Weights of a small audio captioner: encoder activation quick_gelu, decoder width 384.
Rows from block 2 of the audio encoder of a small audio captioner, named by matrix and row number. Rows with one number belong to one neuron. Each number is 500 + 50 x the weight over its row's rms, rounded and kept within 0 to 999. All counts start at 0. Numbers have three digits each. After the name is the row's rms in percent of the matrix's.
After each neuron's rows are labels from the 100 clips, of 14976, where the neuron reaches its highest value: "lies over" is the class under the peak; "top examples" is what is common among them. Only what is clearly more common there than usual is listed. The data: synthesized solo parts of chorales (CocoChorales).
# fc1: MLP up (encoder.blocks.2.mlp.fc1.weight, 768x256), inputs 0-255
# fc2: MLP down (encoder.blocks.2.mlp.fc2.weight, 256x768, transposed), outputs 0-255

fc1.64 101:435543542495526664496518548481559432448483542524508509514484546458525477518471547463607476490490494482552472406590556486491526528449484445418476502493578509484493544506430520510487620481442564588472452545457516559532459509435395477488561479474482461442521382438504484520534525471566527618495528480516555543488486412475498491489484415528436534556505499415534556465510429502441441608586477539574519488552576575628456640498470497468512476541465532478534504530507419444493488529462540550442575455523531509510451529485423547559487475472401570449568536413525475572516569566588434451466498524516471423550499472550507551512474482496528471558518475396540485509483430498514504568569371469514564397485454507523448493498535458542375412513469435465512409430502463424564490537483495
fc2.64 106:462499494426442583385508559525457402455620476427530503412533452468486531490549488466410538472537522503425435454455508553471566534524511518458464468521466496526526536571612523478530544478444510503514494489543501456544481496482553458583428507429465445483412500502511525353475528521525444501568507504429461522464552502464447570507627529524497539482522476478440508493487485493420598511418338570443459570515504494544520546469520574463504490529492553554496571551620617563486504465545409587494545514502485505502562500524535443554509497466517528480467481442544549524605477471529528524419589606499491505563451460549486494531443429490445422503497475602447451484413518508539489316446511560541505525456465548569499470542483519468471445479505535583425534445456451408516481475508417
lies over: G#5; C5
top examples: note G#5; note C5; instrument: violin; trumpet

fc1.735 097:482485555507533571536536443487489515446447424416447477449542433641519507479513445530574476523565514492504605530473688438528435430493474448486532502550499443539520518424383443446426514452473499496509507563524603502565470416529392460470523538507470484526488562583588523428543525465483506493513517433434463478408565427467540424384429480461449478513498458480609515453506511534552459525416630552491624490486527482557476491402452463554566494463469482552455600518587525523538469435372538513527430557477479463519492539443530440436499574524612538450545479521519488479590474475576440482503586514477471518457506545532527499555455564523442501536494444514537510496482506566534542401535550482546479442454479527462503516516504393509462471502554445529473445500543477542500508461543540
fc2.735 106:524529506477491471487571588509409466593547497509529530450488415468427504457491467567501434557445454550487327539469492503465418469526449513461495466453555490519469481530506501482560515426463530511497516511542475425499499391480441484414480515441467470566468380667516479545530476520493479426420496666492520482495440450405483423501543472467490488516542506459581553565508489494511452492528446412509457454504490461521548423525549432515398487450537519463519465507477508513486532487546458417443488515446474549474520440560497519469543488494502561541497477456500414441464537488424550547505467515560554513530548584438489513511552475485603589564583625475446564474533476574456455523453521576509425386562505600529468511433475503447553500535530486563510525500462517388529538591376404
lies over: G5
top examples: note G5; flute; note D5

fc1.111 123:572453480524528478427478596476575484530571595430473447556515578505497487431438477457476477434590488449497641529393436578483477356512482573474550414506518556643431392494549441427544591529517504509537556522488396404532510580540411598571534527496510486460548484540434418489562549514481490539507507498464464533529553417528504448574480518568533499483513527495530450544494513532410524539433538461559458561465417453474405449478544515501423429507428405478476497442512548467537537501485462485409531590463516558474526468499523527481502565505517520507523450439551467545515529487464416390509498496580584512518523483474552476573504432530475482503431449506445609461441523488523607465460522531586500508552496583566530502547515433505506449500526519493550563515499419524478494547438508
fc2.111 117:496498597468491550479503430562467448488499403500459490495442430479568486495548526536539513514541503563578402576479447487551587521396505519508563475392429537446535540499560469578566449558500582436471478439545451475497506419525453517581517434557606471446493511533483504443504505535562472467415520495481456497508529550472452489538438491492512467550546484425460569497541453546504534515459558451449493508408497518532410523434480523409429498498508514464548476485536550411427496436466488550536562533491482569451520459526431578485497579454491553497487410453489450479552435492571544514455537470463423451417515482557442507388537512540434417383394426512563491633482430574499516497524561566482497571621490515457474545469566487488460491573423479474463536447419500490537388471505356
lies over: G5
top examples: note G5; note F5; trumpet

fc1.344 101:487523497529539599576463474497496544406468536480542550523602527526447422482474481473461446559509497501532538572529500492524499470447447544470535588561501535489598527503543439488460493485527435537449496515499507503362577458531502569521551442528428550510475501535466493539436481507507593427515500508537573495519515506479471504444467558419545416510614455501462372537434538449549495572452562528538458594409447554584425534497494497470576573470520518485428546463473393545488510529500476478507483491587473538501501470561453344420431541510452542413582474580505544454446504498499438496436555483500468519552519521505420573486433486411466558544538484452519570542438466419496491480553547497571500509500431565446467356504505515549424485444574565394540413535575589521584519500425526
fc2.344 104:573451493438544452489448613539562483541541441532545542590514533545517488449567432495516455444445496520453437495409479580508503486616533402549495537454496478510509498524431468471517513530584619524484495520525510426566501487477463464465584469515439446459507539510424458457519426505509534460515482570570524571578444486517472495566518595506602541572543484527491444612487520468509511515431500530422440543534494604509475558530504457508428469466557405440554473535438521530496589492510557581464553521547489562531482484537497558522475555539547465505531535358414514562499486589464443461468489474552594480495520500557458525475573534513481535428429541482452451553473511429582478488460629402619554563565563467435484406493613441491546555502471539574552543510389518528552533517517502
lies over: D#4; E4
top examples: note D#4; note E4; viola; note F4

fc1.529 122:554539469453493517506446413501429490367475436528445388463518585442464516394515490586534503531415431457529535538470570497495475420568424541468501444536484469563579487578536531502578437458522478566491569532579542560504522516578481459431578546500416561502495514486501497537455563390476500553470467526507410538599443500496540514391545490611469436457526542489442484411459491534517513540516381546526479481432495431456469519507519493430528523610480470488555522483541548614537536620587536425509502424461490552501493457475486586410508399578540543449529448507480452445514523511509571501504440578557512487531514502448507427469528570516533439497491415538408440525511543473489553446386609503522473476559514603543542475460496502538467487546461533475509518495585523429488505539457487
fc2.529 123:451509446547563513523475532568509504487519475526556554549531480498468489512550328481488452468551434464436537467545439439436486550453478485504650521511422546518479551574568545495589566535413579553579543522518508468462499498457569511498463485499513450455584488481525459519466474485432480313502438501457512440459459506511560525453493512603630477434429498506475592505450432482548471532451456460540567565479478514542627540521521515532554508510439503531620538487483448521475485402520574541527539508434528529452474501511526454526591538463492513486528536556588430499471551488535482554492559501557531458560459469510594637486535444519581546466536461469510476430542519545559445587525513530501548522493456498536395553534471520499516446424470511440470641407437531492551517421452535
lies over: D#4
top examples: note D#4; viola; note C#4; note F4

fc1.68 085:441531549637502537429540514512465533533533506582480451451470518535527515446355396528560458500506367459438485530473555506563496509530481455478483482494597440570587534488569420509568463464566563407399527467559547407573555461538429428477507488545459499470392467568534437524441554551420559488523502534458522583480520514556617526472528436488539533501437543424540496564582531555462493370465566541587492496503500430500420453516459432509431432559449471451471463433473484491503482526493435490496459506512521528539540579425505508486524518538507521498561420552532456524492488520495543459461455491462529517487522465546534567430538489537459597517415445470478595483481466580598535418535563486502456520495644507479527448561571494502490520433444544491501415536510444402474461467493487
fc2.68 084:372509450491529464421532603590594515526477620421572477513492482518532452555561543564502497634527500505507476495425538499431503481512532547468513486589465527458586476496580518539468533495619517545551414516500563449401527527527459528462484472467404588490479481511421474532508446436476535525484501477555538506542436486525514441454466423584513510473509441517500465566575496460443558496543472522479544611552568415565397530390492500458497432538532544486508592502454447436442449489426519347428555567469448509517564533490501525518525451502533480456467556504398522512511564509436571529514525502490496450488528589524482448534521623531527471471517477570526402512456454461497496599567488528506608499548554487515545504510488427477413391472507441423569509505558547487468535518441451
lies over: D4
top examples: tuba; note D4; note C4

fc1.430 076:433484633482438516510482465569594454464483456426383451605486500457612438444512533524518539546526543537482596458569439543428474476516545476308521480553525489433500577494545429431516446488460584513524486492558538490542578473508512532465459459536549544432543558506575504450523512511447480500587457544495462508489485492524512483495562514502523492473520540507567492525516449513515557521553551571543443490379508531496493455524506508456544509467463429528486508513579464585546411421537497560487507486439509515377481522525512459435546491468459479501563488554428470440508513520578317527507445487454553431435515540553513483542487533471465499372457590443506502425601520559498476499551478451421491560514607556584585492462498366494495431490425414506503521531515442516462495479516523
fc2.430 082:566538413441459457480555483420581488604610547496501502495476502468562530517598444535453461566496474482450491433506541523500524573447562475507557510546500565506443548512522601489470551466557508613458440537496557502545511506533432420477446441510465488571538484558450479546486520457522462536492618474510514424518573552487567504590508517500542481496546537517566573475456475477591541435436567481491467534475493537467515461525544472497444489579565511549460547497431462488585514557522544434555617563523524478539579523471466455476425513458487510405478541625564442498343402565481523516464553426527477523444601545534431489447462544543582524478374431508539475523440464478534483412485518492449529592615480456438606455554479534499512467476501485421521424510466471531547403523530545
lies over: G#5
top examples: note G#5; note F#5; violin

fc1.643 108:451507493527570572542531424385523536444546544455552518474537467453392489524506405521588576477550510507459534518427529438485546531502529394550484458576488440465386566424518549591472480460522514555438513472447525529560421571445542577484527494444435497496478463516433477414474477498443648485532504524421431588506515550448522489495422567512537492551488545516519449521485539480531551503527479406498547431525570553564516425541468587474462438421570490477454531521461423545681555491441423430543542530478514529559465542372481476484568496441484585492557464539541479459527562527489520468550483503480482459476456504451515489454472526444491529604480492436457493501574511443420520487514500566537387378494523532455474564490551519533495467596448478522544466446505497522493461552560603
fc2.643 101:569554559480397511548479547547466501409523562624537461580428441630495511452488425490576482517560521574503451508536522444479448450524595505508439505471504516471389514481510567420418508488500478465387527557465472426506447428452569492513435475576512481502538422524518514494458544493482583478546592478477511533448425557459475479478503457503528541440462464562509487549496431501522531535469532547532534472511461437467485489620420506465479534497538448498542601556488488534534564461488533408459476476452588483508439490417583494588608570478445602572496538570445445440506463448522460543510484468390492476531546603518612544541401525566454463456514470483626459514424499507466448529487568543490556535490474527501566496543509436437489492595575497563486514448574491533526391531474473
lies over: G5
top examples: note G5; flute; note F5; trumpet

fc1.376 061:578522492560548591563474413451504503544502527511461445601498603546525463570524500520490544423475537494514508481531506534556477509555513494415502541455495545543469477480502494524605537537507476454450465495484534553518488523591478406568477445452570518535440455375463501539407590582532626464507530526460407560483533540589463562528491525568492459496489510528486582507500527473477557421528503489429450437578494519563515496554485439406501457545510523435467477426571577471474503440585423429528389525435551342532496511450420443450409505625407504423463533530484460444524536487437579484453433461549477516450441549459547545513456535481539369484505408515454550625456522500463535471469475479453518465543481499552535474540570463487457494484512510435552426484597504468558481506478537
fc2.376 060:490532567484431399528429463448395545523531465424484514489412460488495454441504493514553573611487467498564496385490600572492479505497514444494556533401485543450550598554429450510455485499564434517515488544502580565591496583421439488451589494462528503388457453450549558511445475529476522460433495616368377524500452504484581468450588531576510470525489504547456517572396557450529601546451515476560532586425515554476489559523571584528516547519501470498497519530539512548558583554398489460485523473490431429521444484518502492430467457530459553593517532591568532506507472586605513502509508511576449526505428498523561536470547510540467503499533438440526584480460466515500492500490583522568466485471585492514493513444478428475439503505551454529524543565479569415509519444473548
lies over: C#4
top examples: note C#4; tuba; note C4

fc1.75 117:589577570528508537447529379414541543521552514488485604477524536530435450450440517488487562460629421494502548611429503452449490544504522441476571504585455504506510542414416501488456434551498439419559478520477521488549552491465446493491524477427502571467401497447504522486437449481504600542480500512511433478555514507555564415421465592502486511522539585561585512501525472533448432530463522583556544560478392496470468521545540475393546555422595542529460542496547496550491507510519478425510429547474494470502541545514440498416492521585558491504580544476564471400567550510460455545485438568491427508475554485410459519443505495461549473499641581532526501517524544464489429510531448582459568436596528521471492509471512446525421463435428547419436413507456472468442428505526457
fc2.75 120:498492560452526510475519495489450514529553413507511530558491527489418470435428390538502438525519402421532528575459452433482536574600481540517340463523560465448449468617583501449542488499492540561507449485545485502509526557442438503504516483490441523448503522523439440469511424436443491425511525506500528552489483429491525423460549522462437507472562539551498412506532429468547527488487479579539452551483533535469522454524533556475519439593498557451557464565457490477509451394461433439497498427434513457530527507532521364521506482417491456490508523488523550552490490485573469405439453441488596528447533559545546531394486541607455495485450547576411534431528453570556487486628478413554600547509574475501522507475510514472614498554519565536483596446507466484525571657498525
lies over: D4; C4
top examples: note D4; note C4; clarinet; note E4

fc1.132 105:515512419474530540539446481549504574470495485497529376476604549570492571475491461492625507554589445548489470529412534436484533578484515580452479516416528507445473592479501595504399526455526431545574557464528512479538479605502463455461524501487587491542448523451470534461500540492414563540483545473510439544498525502519485509538474433465550502474445523421509388468505539535568559475428559433485486468468503468502463456556493515518565521406475488498558480485458459567534521454528534530569451579496502528565580572463418471649506509485564561575566530551469463480496503499542517473408445468479422448459418410517614543465507494478344551431517486548513583592479555479416480533514482434405494537556483502467613442486498507462551445530508444584552490490461529481434477534391515
fc2.132 099:528482536530562525501456566519497475459454533563496520508495448460447437541470528582404592463596530481487496489478551418528542487492586496606631407513506547506600464448524409525562467527513525463453530441487531408475481564570416514445509410508532500392442512497499555523476520517502515560563465532510359515533545450532505490434590562494589380577505454572498475421522366533473458521541550532560532450526443508498470469445518505534503612536568586438530492413599501558481426505463503524485487551504458496455499518446560501455503557475529469461477659479354472509455459541563390487465553466508522505473477560495459478542536531490506522552482480578452447462549528520557564510544502404514506505570562493426517508528470446510445577527503466517512510504487518489555599410423471
lies over: C#4; F#4
top examples: note C#4; note F#4; cello

fc1.503 075:520515495590558508547546479516497412494517588390550413539464421543467498469472491504570525399527546575422526517492523580409526500546441456496505458468506492493549570565536528509449531419547471517399545535564518435408562444470472477470570534541492574630460413532495468519558589446489460427542527425450527487472533401468496511425483483537479530451575438503482572488457394577482451602393564457433447527528469489517494526477450531478443467488513445438534531555583546471514466450468415550465518528593489567498452545476504567442531459530532481453472405554456434577490417482479534560471494406523562550572465570548453501485482507493460409501472530552622482485518522477407588489499557588490499478531518556492517488514550520523501536406533375534559511528466473509536449476391527
fc2.503 074:527498567507480586518463486620511496513461573533460480444541487565439492428480549509504385469581471571415486537471571517483479452467418504566474578429528475467522474483445449497468533482477436484504500561458494577485439458544537499394497557517584511501522450522534489502494536492431540511442515526479469456452529479489483460541497484483583505516475497514508464503499492360514541498517443364527572491424453485566583454456528479488486585442395541495529556497492515481610515446523498452427490519445486526456382504577470457486489373463459511576542475460503466560467655482395565417509505667580484517475465477492553468559452511511499513361555561488527480449491441469542528541438500510510366493518541484525587538489462434532439415514547423475407494558496462532505515525428400
lies over: G#5
top examples: flute; note G#5; note F#5

fc1.755 132:473523554544589443486571393451421497518432499437440409642484485434424548458547492515497522518479537421511482533514451496515543487522564542497449506399513529548475581473460491433493534551493464528471578498492384490574474503473468433475513529583581416483438541490515441524410566468483543399527496527552435522586546434489462435425508451507420531493483523503530591497462466505434545461541555491507427472473580444463495423450441587448420547492491588483544466558471538473625512452605534492541457541508471493438585500475545494521515488547493491450462558547459459524432480531578448434486582493604487502506508406478510538442538464594575494500479511499443450427478425627575545545526480494631471552502539482478545577514584523519485508517535461531522418509421541571463561455436509
fc2.755 130:433458446542511469495450483497513496439545531454393568540494514519489536679452476536577522445473535534499547521540447638565434570547451479445458558457396505467426461494458465580468548473539505473475477480597533443564473467528520509553485436577536551554407399449398444486457529523452533516522508522664433494485397427485487545534517438487525543553486510548492403500553478519500508471539511461415496512477496505484539534524555525509510543539563541416572505471523551525421518406555455466424501407414475475425565524561475553515575491444503635552540493519466511470446546483495441460559489507625473520537534502488460504503477516511581525556614520469524519470440543541423496556526555482446553544467451520457492543534490560527610545510506559531591532489487415487520426542551430
lies over: C#4
top examples: note C#4; cello

fc1.595 109:509502374543569489423471485533498570484465510455515555513559490556514511539472450429453451421571514532540488578420477472519484502457479497525563444400530483589533444551398414518564431589496525523437536393449503478475486487519424377436493441399494524500506488491479523574503460386508525452495464512521472488544532448489515494587484504527540546516535527463552622563424474394434549553535447618518548434494522424442459474492495512534434508535495470448528472497525652496544510517510571422450541588478561623609566481528592516426501530597466531572401436505478471454545494484521403494452481535488628486436500554527579544550529496510585491464552488493500492484475449574442528485560478505549438526604465436440460499499495462501423464493518490503463460527459526452472493443491542
fc2.595 108:505515487462475468597511401486467420508507549481422519479462520586551500545523516551474427441525508473484553512474462612465497486463511475396395509517489425528422486508509434512563508551504493510529528458527534470572445527453491490448468525462568447560448415452509470434510518497462564470519459472612439575503420484456466525455441505461544591522471520628503434567407514417536565481501498495584556393467473494555455554407465403534500514493428494541422528478520583439450408491541503582426427449474568420521490482467427536424501506530550496473497486467526449527410566554433563467418565578554478445556547495464484476470517462425474493476500529526567564522547493497527402597477493506431448488469480512572587519606544527438456559510342497604510561464492480498487424552559475
lies over: C#4
top examples: note C#4; viola; note D4

fc1.142 092:446476538597389478516539495471471557424446572534413514566562500546487495474522529617487505495509471526499447488467536534532406392488445483445456511518583576466365537533541437465510555494570493580478526472553468524444576505429478463516454484532613505476607569521489444516429403474414514578480583310439483481452538430538547423507465530502470465522470575459516424508508558522526531494503464623454491561568454513503519498512499459529489458652469455575466470563481587517474469505641497481435543464532496520412444533517490545547527512523436562468514517595534399523435438469526555509438543554499498559461502449479556466455422456460481524471468523510497441530551480461492540422502522481449426492563515424562539537573500482503486483470570494521486551578528547515483419516484479
fc2.142 091:493499495518460566536458532527488521487533558524503438554439493499543439445538540478480504607363462536528601555460559482555505519497429431496542690556608458539490505515578402518517468589461522493484483546447633392566480473519452449444487481490502532510537531474469502572498486525561517535487448511550500466538447435553561546486543425585447415510487580539493467522475537475415492536451439594481552533492445550520493514474511502550548511450581465445456495540403523486467504503465531523569510485420495495420438544467487653535507536425410507578353504540515524446509454470528515466471504461605501510511539651496535451560526553488499471591396583466493582524461526551479453528555504526444467509483501585445536451505432491536494446523542518500555434494492450536552457431522447
lies over: D#4
top examples: note D#4; clarinet; note F4

fc1.600 106:412504590392505547473552430490497569440532529473491468534529411441593472463388513576493475624485462498420481423483508530496465509483560480454435504557447579531526490392525384470487503450544554520530484539470598531520544487514534480464477500496695539452513496554510492576558502520551526549449539439415507434448427456536456527440584521475523544475533448556511485529533420517529479598435490474515480472464485517543472429462452535531527568474532449540470536463553554516598492368459508551564464637486516550551505408424532484508549484458467426531436513543549439517494528522548467489571533587439585468457380477528485463545557448499537561476489570500503535450489468481502572453508514434465479485601617522466583496467521541529486489423488520468540513446508483454451530563406512
fc2.600 113:408529521521543535531457550423471542503539563488494535533503484420480490521397553560563547461494446455467557507533457504461493493432452531561537492417388530540510525510507577507503497442422588442465517551494550473560490535493376451470506551593573470473515539474439528430415553481534532419538542527605471622470546526519506527467528545452450486526484510486444527511614587451423509471563522515556433495483419386454497622477473515509545487516568515472528541462517531554493491517467543520563512530463473463456507430475419573491660489567426560580459520588520570537470505563510576448551501622487545467557583527627579495515423529481553565593496540529543561513419527479536505557438453522579527529440566494470494544474506532569546481554522526501623555509459541479434496482516482
lies over: C#5; B4
top examples: note C#5; note B4

fc1.93 064:533500445526534510471464511483423537450475515539475429473540498520463472477445492497477519444505457543501573537573538416540499388425504407494464559448420477607470478542494429438619565527527493519502587478479456400407522491583478542532472489544597561508427534556541503504550490563486528520464500426422541453441590560527396409481502511539430509478449460518441485526473595511539517481586461603515456466507515524455478525585499456528535486527512461464569447495550457587414505517499482394541516540534512486561531421501435428526487483506570483568534503510561542539562358490532517484463527540535490548426522472539463542484519546522497435628474520496556468533393462558540543423554511406493506460526515468430568497648469397547527426525490544459510387465434487578583422510527500
fc2.93 062:470552447524491562494438611535459512560600494470478518551542460509451496481520500483544455511533475520563448468431513584438523563465460566595455541435479609580536460521444573549463515490489453473536601505423543568559501494509533446411547584526507442501454537435482464488495539567492570462508453496555543505487581503402470558445533524452508425497410533477521552480517503485504499514521524515460492528448461481487451548557565518496516603410425539470520522548404602448461397536584412468489474517500470454469472554489465493442569470462502522538394527475458499469449446482496448556460457533459440449464560507563547569479421519576531587546414470368468537495447457589440449440513562458501449524444445623425495494460503534439517645466523516480425464465559589435498485472532383
lies over: D#4
top examples: note F4; note D#4

fc1.701 095:454568462576455501590487509492519486464418509454525552432514619500525451571493514471607379508520497461548440462530497469500490486489393545459463459472500579469544557448539422546411436524422507559522459592504498473489423424419474559503539525508477538501506455513478533528431511493554517508507413478527463476494450445556527536502517538578421399486501546404570514532537433486544436473478461475597539543419607465546536551537452471502558446416511476577556412450526576440519611508455518525421527535488597473513441523474526545367552475569486590463521553522503448485457544483559489456493460458469550534416474511438507482482578505472498478529500530493552600526466529525516519537443502476355530523565554574530525416578473561539469522413385505504512498467486506467439532645552508
fc2.701 100:536515614556487502561514507566507513435414473564584476578590540532499502545565470452497475541506618457432408599567454482563476480448471347511543517513526492518481534618557547507551549579538497445393479494448473510560475555575552520396488496532575569576474427511489536482508467474482515453585491540475538479503456472517508419470484449520503641558444553372510455539448445482488415409511499411487405520518466486548469436530509476516559478524519462490463418500477513507411430513535468576483551514492535568474454549540581543567494549486422514452463477573485481497488550483447551590435549498518420514553472447442587533502560483570557495479551421533485503511531462515456562468541515494508467418479550454528462504552460554465425423529540481657419503538504477509547489529573527
lies over: D4
top examples: viola; note D4; note F4; clarinet

fc1.315 091:475463554561492454429421431491447438383556423548450542598474549559475508502474446440495415412436502456476487536582577554449498580442527533517427552503459497449524580560566563573460500507564470493548526544571499493488520577532556502394517498522608535566517461511548526460557519502484482473541487477352446381489563534532528526485437500453513395517552518486453430490606508413550488486528612499620572424548474484476490413511473512483479524509544438517541534472481484508477529439492474411507455484551572443518546528439558469493570474521374498485482465565447581423518517515559500537482459517504500605495450522513474469609473502575509494504551475432533499466485370513501420529560498482492571467546463465457469543454476450546571409465480513617493487540452477493527511601446511
fc2.315 086:588580456502524493444479513605555423569447420525471575431487493531427496488514536398501495541571536556506581521460540519399481530533436501530559509411475562506465569528455582515473416515559577504434485531477622519535548536475634554529484498507497586471580484503439481471502457526430569453526549479437441572582470523588475567393552570478454516542577595548449598523481488467541489544509527454545539414505409456443527487492498521479558564469505452492395466505439414554578545500465466457443434438483447516507482510456512498481468628437546485485509429468493485488490551519376479475500555566488480544467544556456514604455473428540485425573583409459531457566493513460537551492516542490487472525485474461465503501541481507457446505513488449500581490465531505453494501322516459
lies over: G5
top examples: note G5; trumpet; flute; note A5

fc1.629 120:474513497511599543488466474587504529570466388403522360467561503481499576510398532464525506524423497541541542503516526467527550449483577461450520471464493528522598518539420502378602418494473507500481531526501552418541523360489490526447513547506439500530502533405434563477519526435468500576525518500410558459563523562539520501460461607525492592538496412431477391449441500546503448482512489604582471556540467536489500561601566532479505562518501544503521374534622510608476561500512477531404532489520520501463480564475470634565492526534419570518472527490490490569521543501560421478566403573484495457499474523453456508453467504473467527460502505477435479492382529511571526446459551513451540500505473408466567513442524483484429473539434558446523533566461479570489502462487459
fc2.629 125:468610522454496545527498425461539498498491430477507515526546529490486517495556578410499443514566452482422458523482492503508512601451536488487497465524479512514512494499473455510508443544461488498513458525619556504455437449426449566493629430499527570473497446461489528443564502488554511466461525588569513496597476461488585579503483519541501477524399495497447591543544494573520499570538482579502516498480527403598487464404547606426530499422543534464506557472507578476482521505531428545464516477553465474493489535616523404621555533518535431435518504470481422459480567435511477411480461488544508532467491507446568488492453424533505464435537409519494567471519544379482496373442630576567475494484394590553514502493481351464544443407517402416483498532497557510545504453500552
lies over: G#5; C5
top examples: note C5; note G#5; violin; note A#4

fc1.485 118:534440575505523509550492586387556538536456522461542541520424505426546501579376519571528480569509468522538531472514421470409509492513525490498490505395516468423477573478505565472503436521559419432552535471424473564532453558542536506346555520479470579484508437532473496542479405471470509522413503508501508417533547403546349414501424502437514467600484435496494553483463453493526522486450551459510576473539508564507506557533573481478546573618536550500501550535451481470513543490540486528574547555523469514504473407541519515414567439478498513591446486479590538423448462515512505457538418493547444539508381601501465407571521535469479441496448542463522435488523461560492473418483511491423481498490478530494546533528516618542399479483575578545588457521548436481540520504563455
fc2.485 109:467558468398462510481401507389441413361487429519547460476581516440393545474393480496445555484533463432585445464555457431483435498460441446500409498531559446459511546523500539467491481572492566467454511518522481604628571526460516527531561556489561481522517599439549510517554503519372428526471503407479484566463523496554497471549501475549525466569549501458491460533598592451547519509511399499475528415515529507423525551505440542566567587438538478502521537449590467488489387509456564490469444489540421483528475424507509426545524473448432541515458513559594470529511519514503490531521519532464532455498422460477597494516467557422452487556487404496475549513559450461469489475488544504484546432476516568529453422404563473536611434489538467512448494480450511533435494409492544
lies over: C#5
top examples: violin; note C#5; note D#5

fc1.477 106:477431538496590476456440513572472462503384471481501442503502587485526554440457513485560461490521537393545537504470624539460368562491446535497500529525478502506500497528585502506583477530502475588482501532418604489494460421559424489479509491495455442482538536544454440540535515505533451554533554592579452501501604487603563428483572510456499462520472475371510505473507430464415435462485446540509508553501489466511403523508488542488554576518475517529443519495413531467563483458607490503503459540567455552526556539450480542509471474634507426410441475380465485508473520488529464470508426436569508453476475451561588481527515496510542390511409591518503636544508516623471580501507499480505420464499416497557617486527571502457463538456461511499531485465451433516532605528460512
fc2.477 110:513528514526621455405526440487529474475580591530519510529473523443508576394480547501568459396481482524637599476506479535537561573550501418453481400541528396597451522468545451475453528588452483503436591404561500521401557486513538548469475442531500495497577469426552544461523515524491508568445482511482483594494524511482538427510587480540514488499547507465458575494532575528493441519535494458450482467445452595497552503434415525449371599489503559518571480440466521529534502595427511548509530539507445508533404510467483406421489520497466454468510491515443554559541442548500578480544530511477514555443397507475449522556478516553441539490540513484548498512510504456503519585490467570561472450619597428532592532451483484470485479486466435443442513529605486448484610470566493
lies over: G5
top examples: note G5; violin; note F5

fc1.67 119:484555364435482532535525500498537535441433497389604495514525541520503587487453558502511527493511510515531507494582467403488556614552632405442524461511465523531521517473520441361493513474509531590464552494479399485435446480463537505446594498492505557493527479593537457460517494467490527546435460501424419483496456564503500506429496507553578619532431509431501456496482516433470555461470488505586574503500428444471453563534471567561443506517472489540546486422461427504555471512455411527501631473457479520504571534462520517498507472402526530570510458428582483559546503514494454508549438608514472583492510523459554546502475441538469498400545458547439481623481508413528545425493492494575451495523469437575448625473423572514397507453507437512452471467523473471476577539494462
fc2.67 109:497485545519542484450472529450578510469449513549404462455509453481500567431529480409518499512512430573513513428436500489447422396508451539491562492507519522474510531532452420488501428451466442424461519483563655431480537541489545608534500580503494484534452488452483621442485601580553507457535540451558556497570539556498539510493467559479496416460468471496472474578459451508513574452518533450455497496405500442471530520482434458415554515556451445522470521472492526614563446511505446570509517502535560535465550505403476498455504519474514531502380525535479544520550478490578466470565540404642481519579537556567478566514511411475494568470600437454470416538434539555472499456435512541598532522510458575559542487505488505493407476547527503479445426496463415544380553636456522
lies over: G#5
top examples: note G#5; flute; note F#5

fc1.396 088:554460443552564484483517484431488451447592465420627471475430461461524525462537501487468440528515505424572462463520482534473538408561584434547555398495549526498424499539477437435518499480558499587488468545598560531575445415509466472450481490500511488561508456482533472544394526573459564560355486391577465564517536472601537518534534480521425484480464496508571521486609414481460481464498438457477513489531443424501525508502557483492412565485532508485607503532542533515471423502533520588424496593503528474547543476477447519481497505451491527561534487596455422521445554389501524461500473475538537427498394492496511551411438466599423459548493597469532489428477495635459499518609532502409588533479483570505428477529492501534399521557459513521453540563536491497466502528486537
fc2.396 091:490480550519549423492438533467460484477475495446591405482374508441480540493532480552393529544512538495524519539507483483473492563446420513564446535503456483451499443581542464562541467492549542423589521455500505523474454443523426522483476553595538548508523480477460473540451505578501565462495527451501507404542481559467406495532494470386436382534481533558556485594508567545434521522522512559514567540439400487533558442518547510454447483581499495497574494547536496466468421380483432597531492474526427500497505482405568529484534460458573421524554419520554505568609599486441587504503534523592480512486494486476550486440417547506566475475498544520523490452562529488515397458474546512602494496517430520589537383500508571487559608431560478488600490601501588532472527530434526
lies over: C#5
top examples: note C#5; note C5; note A#4; note B4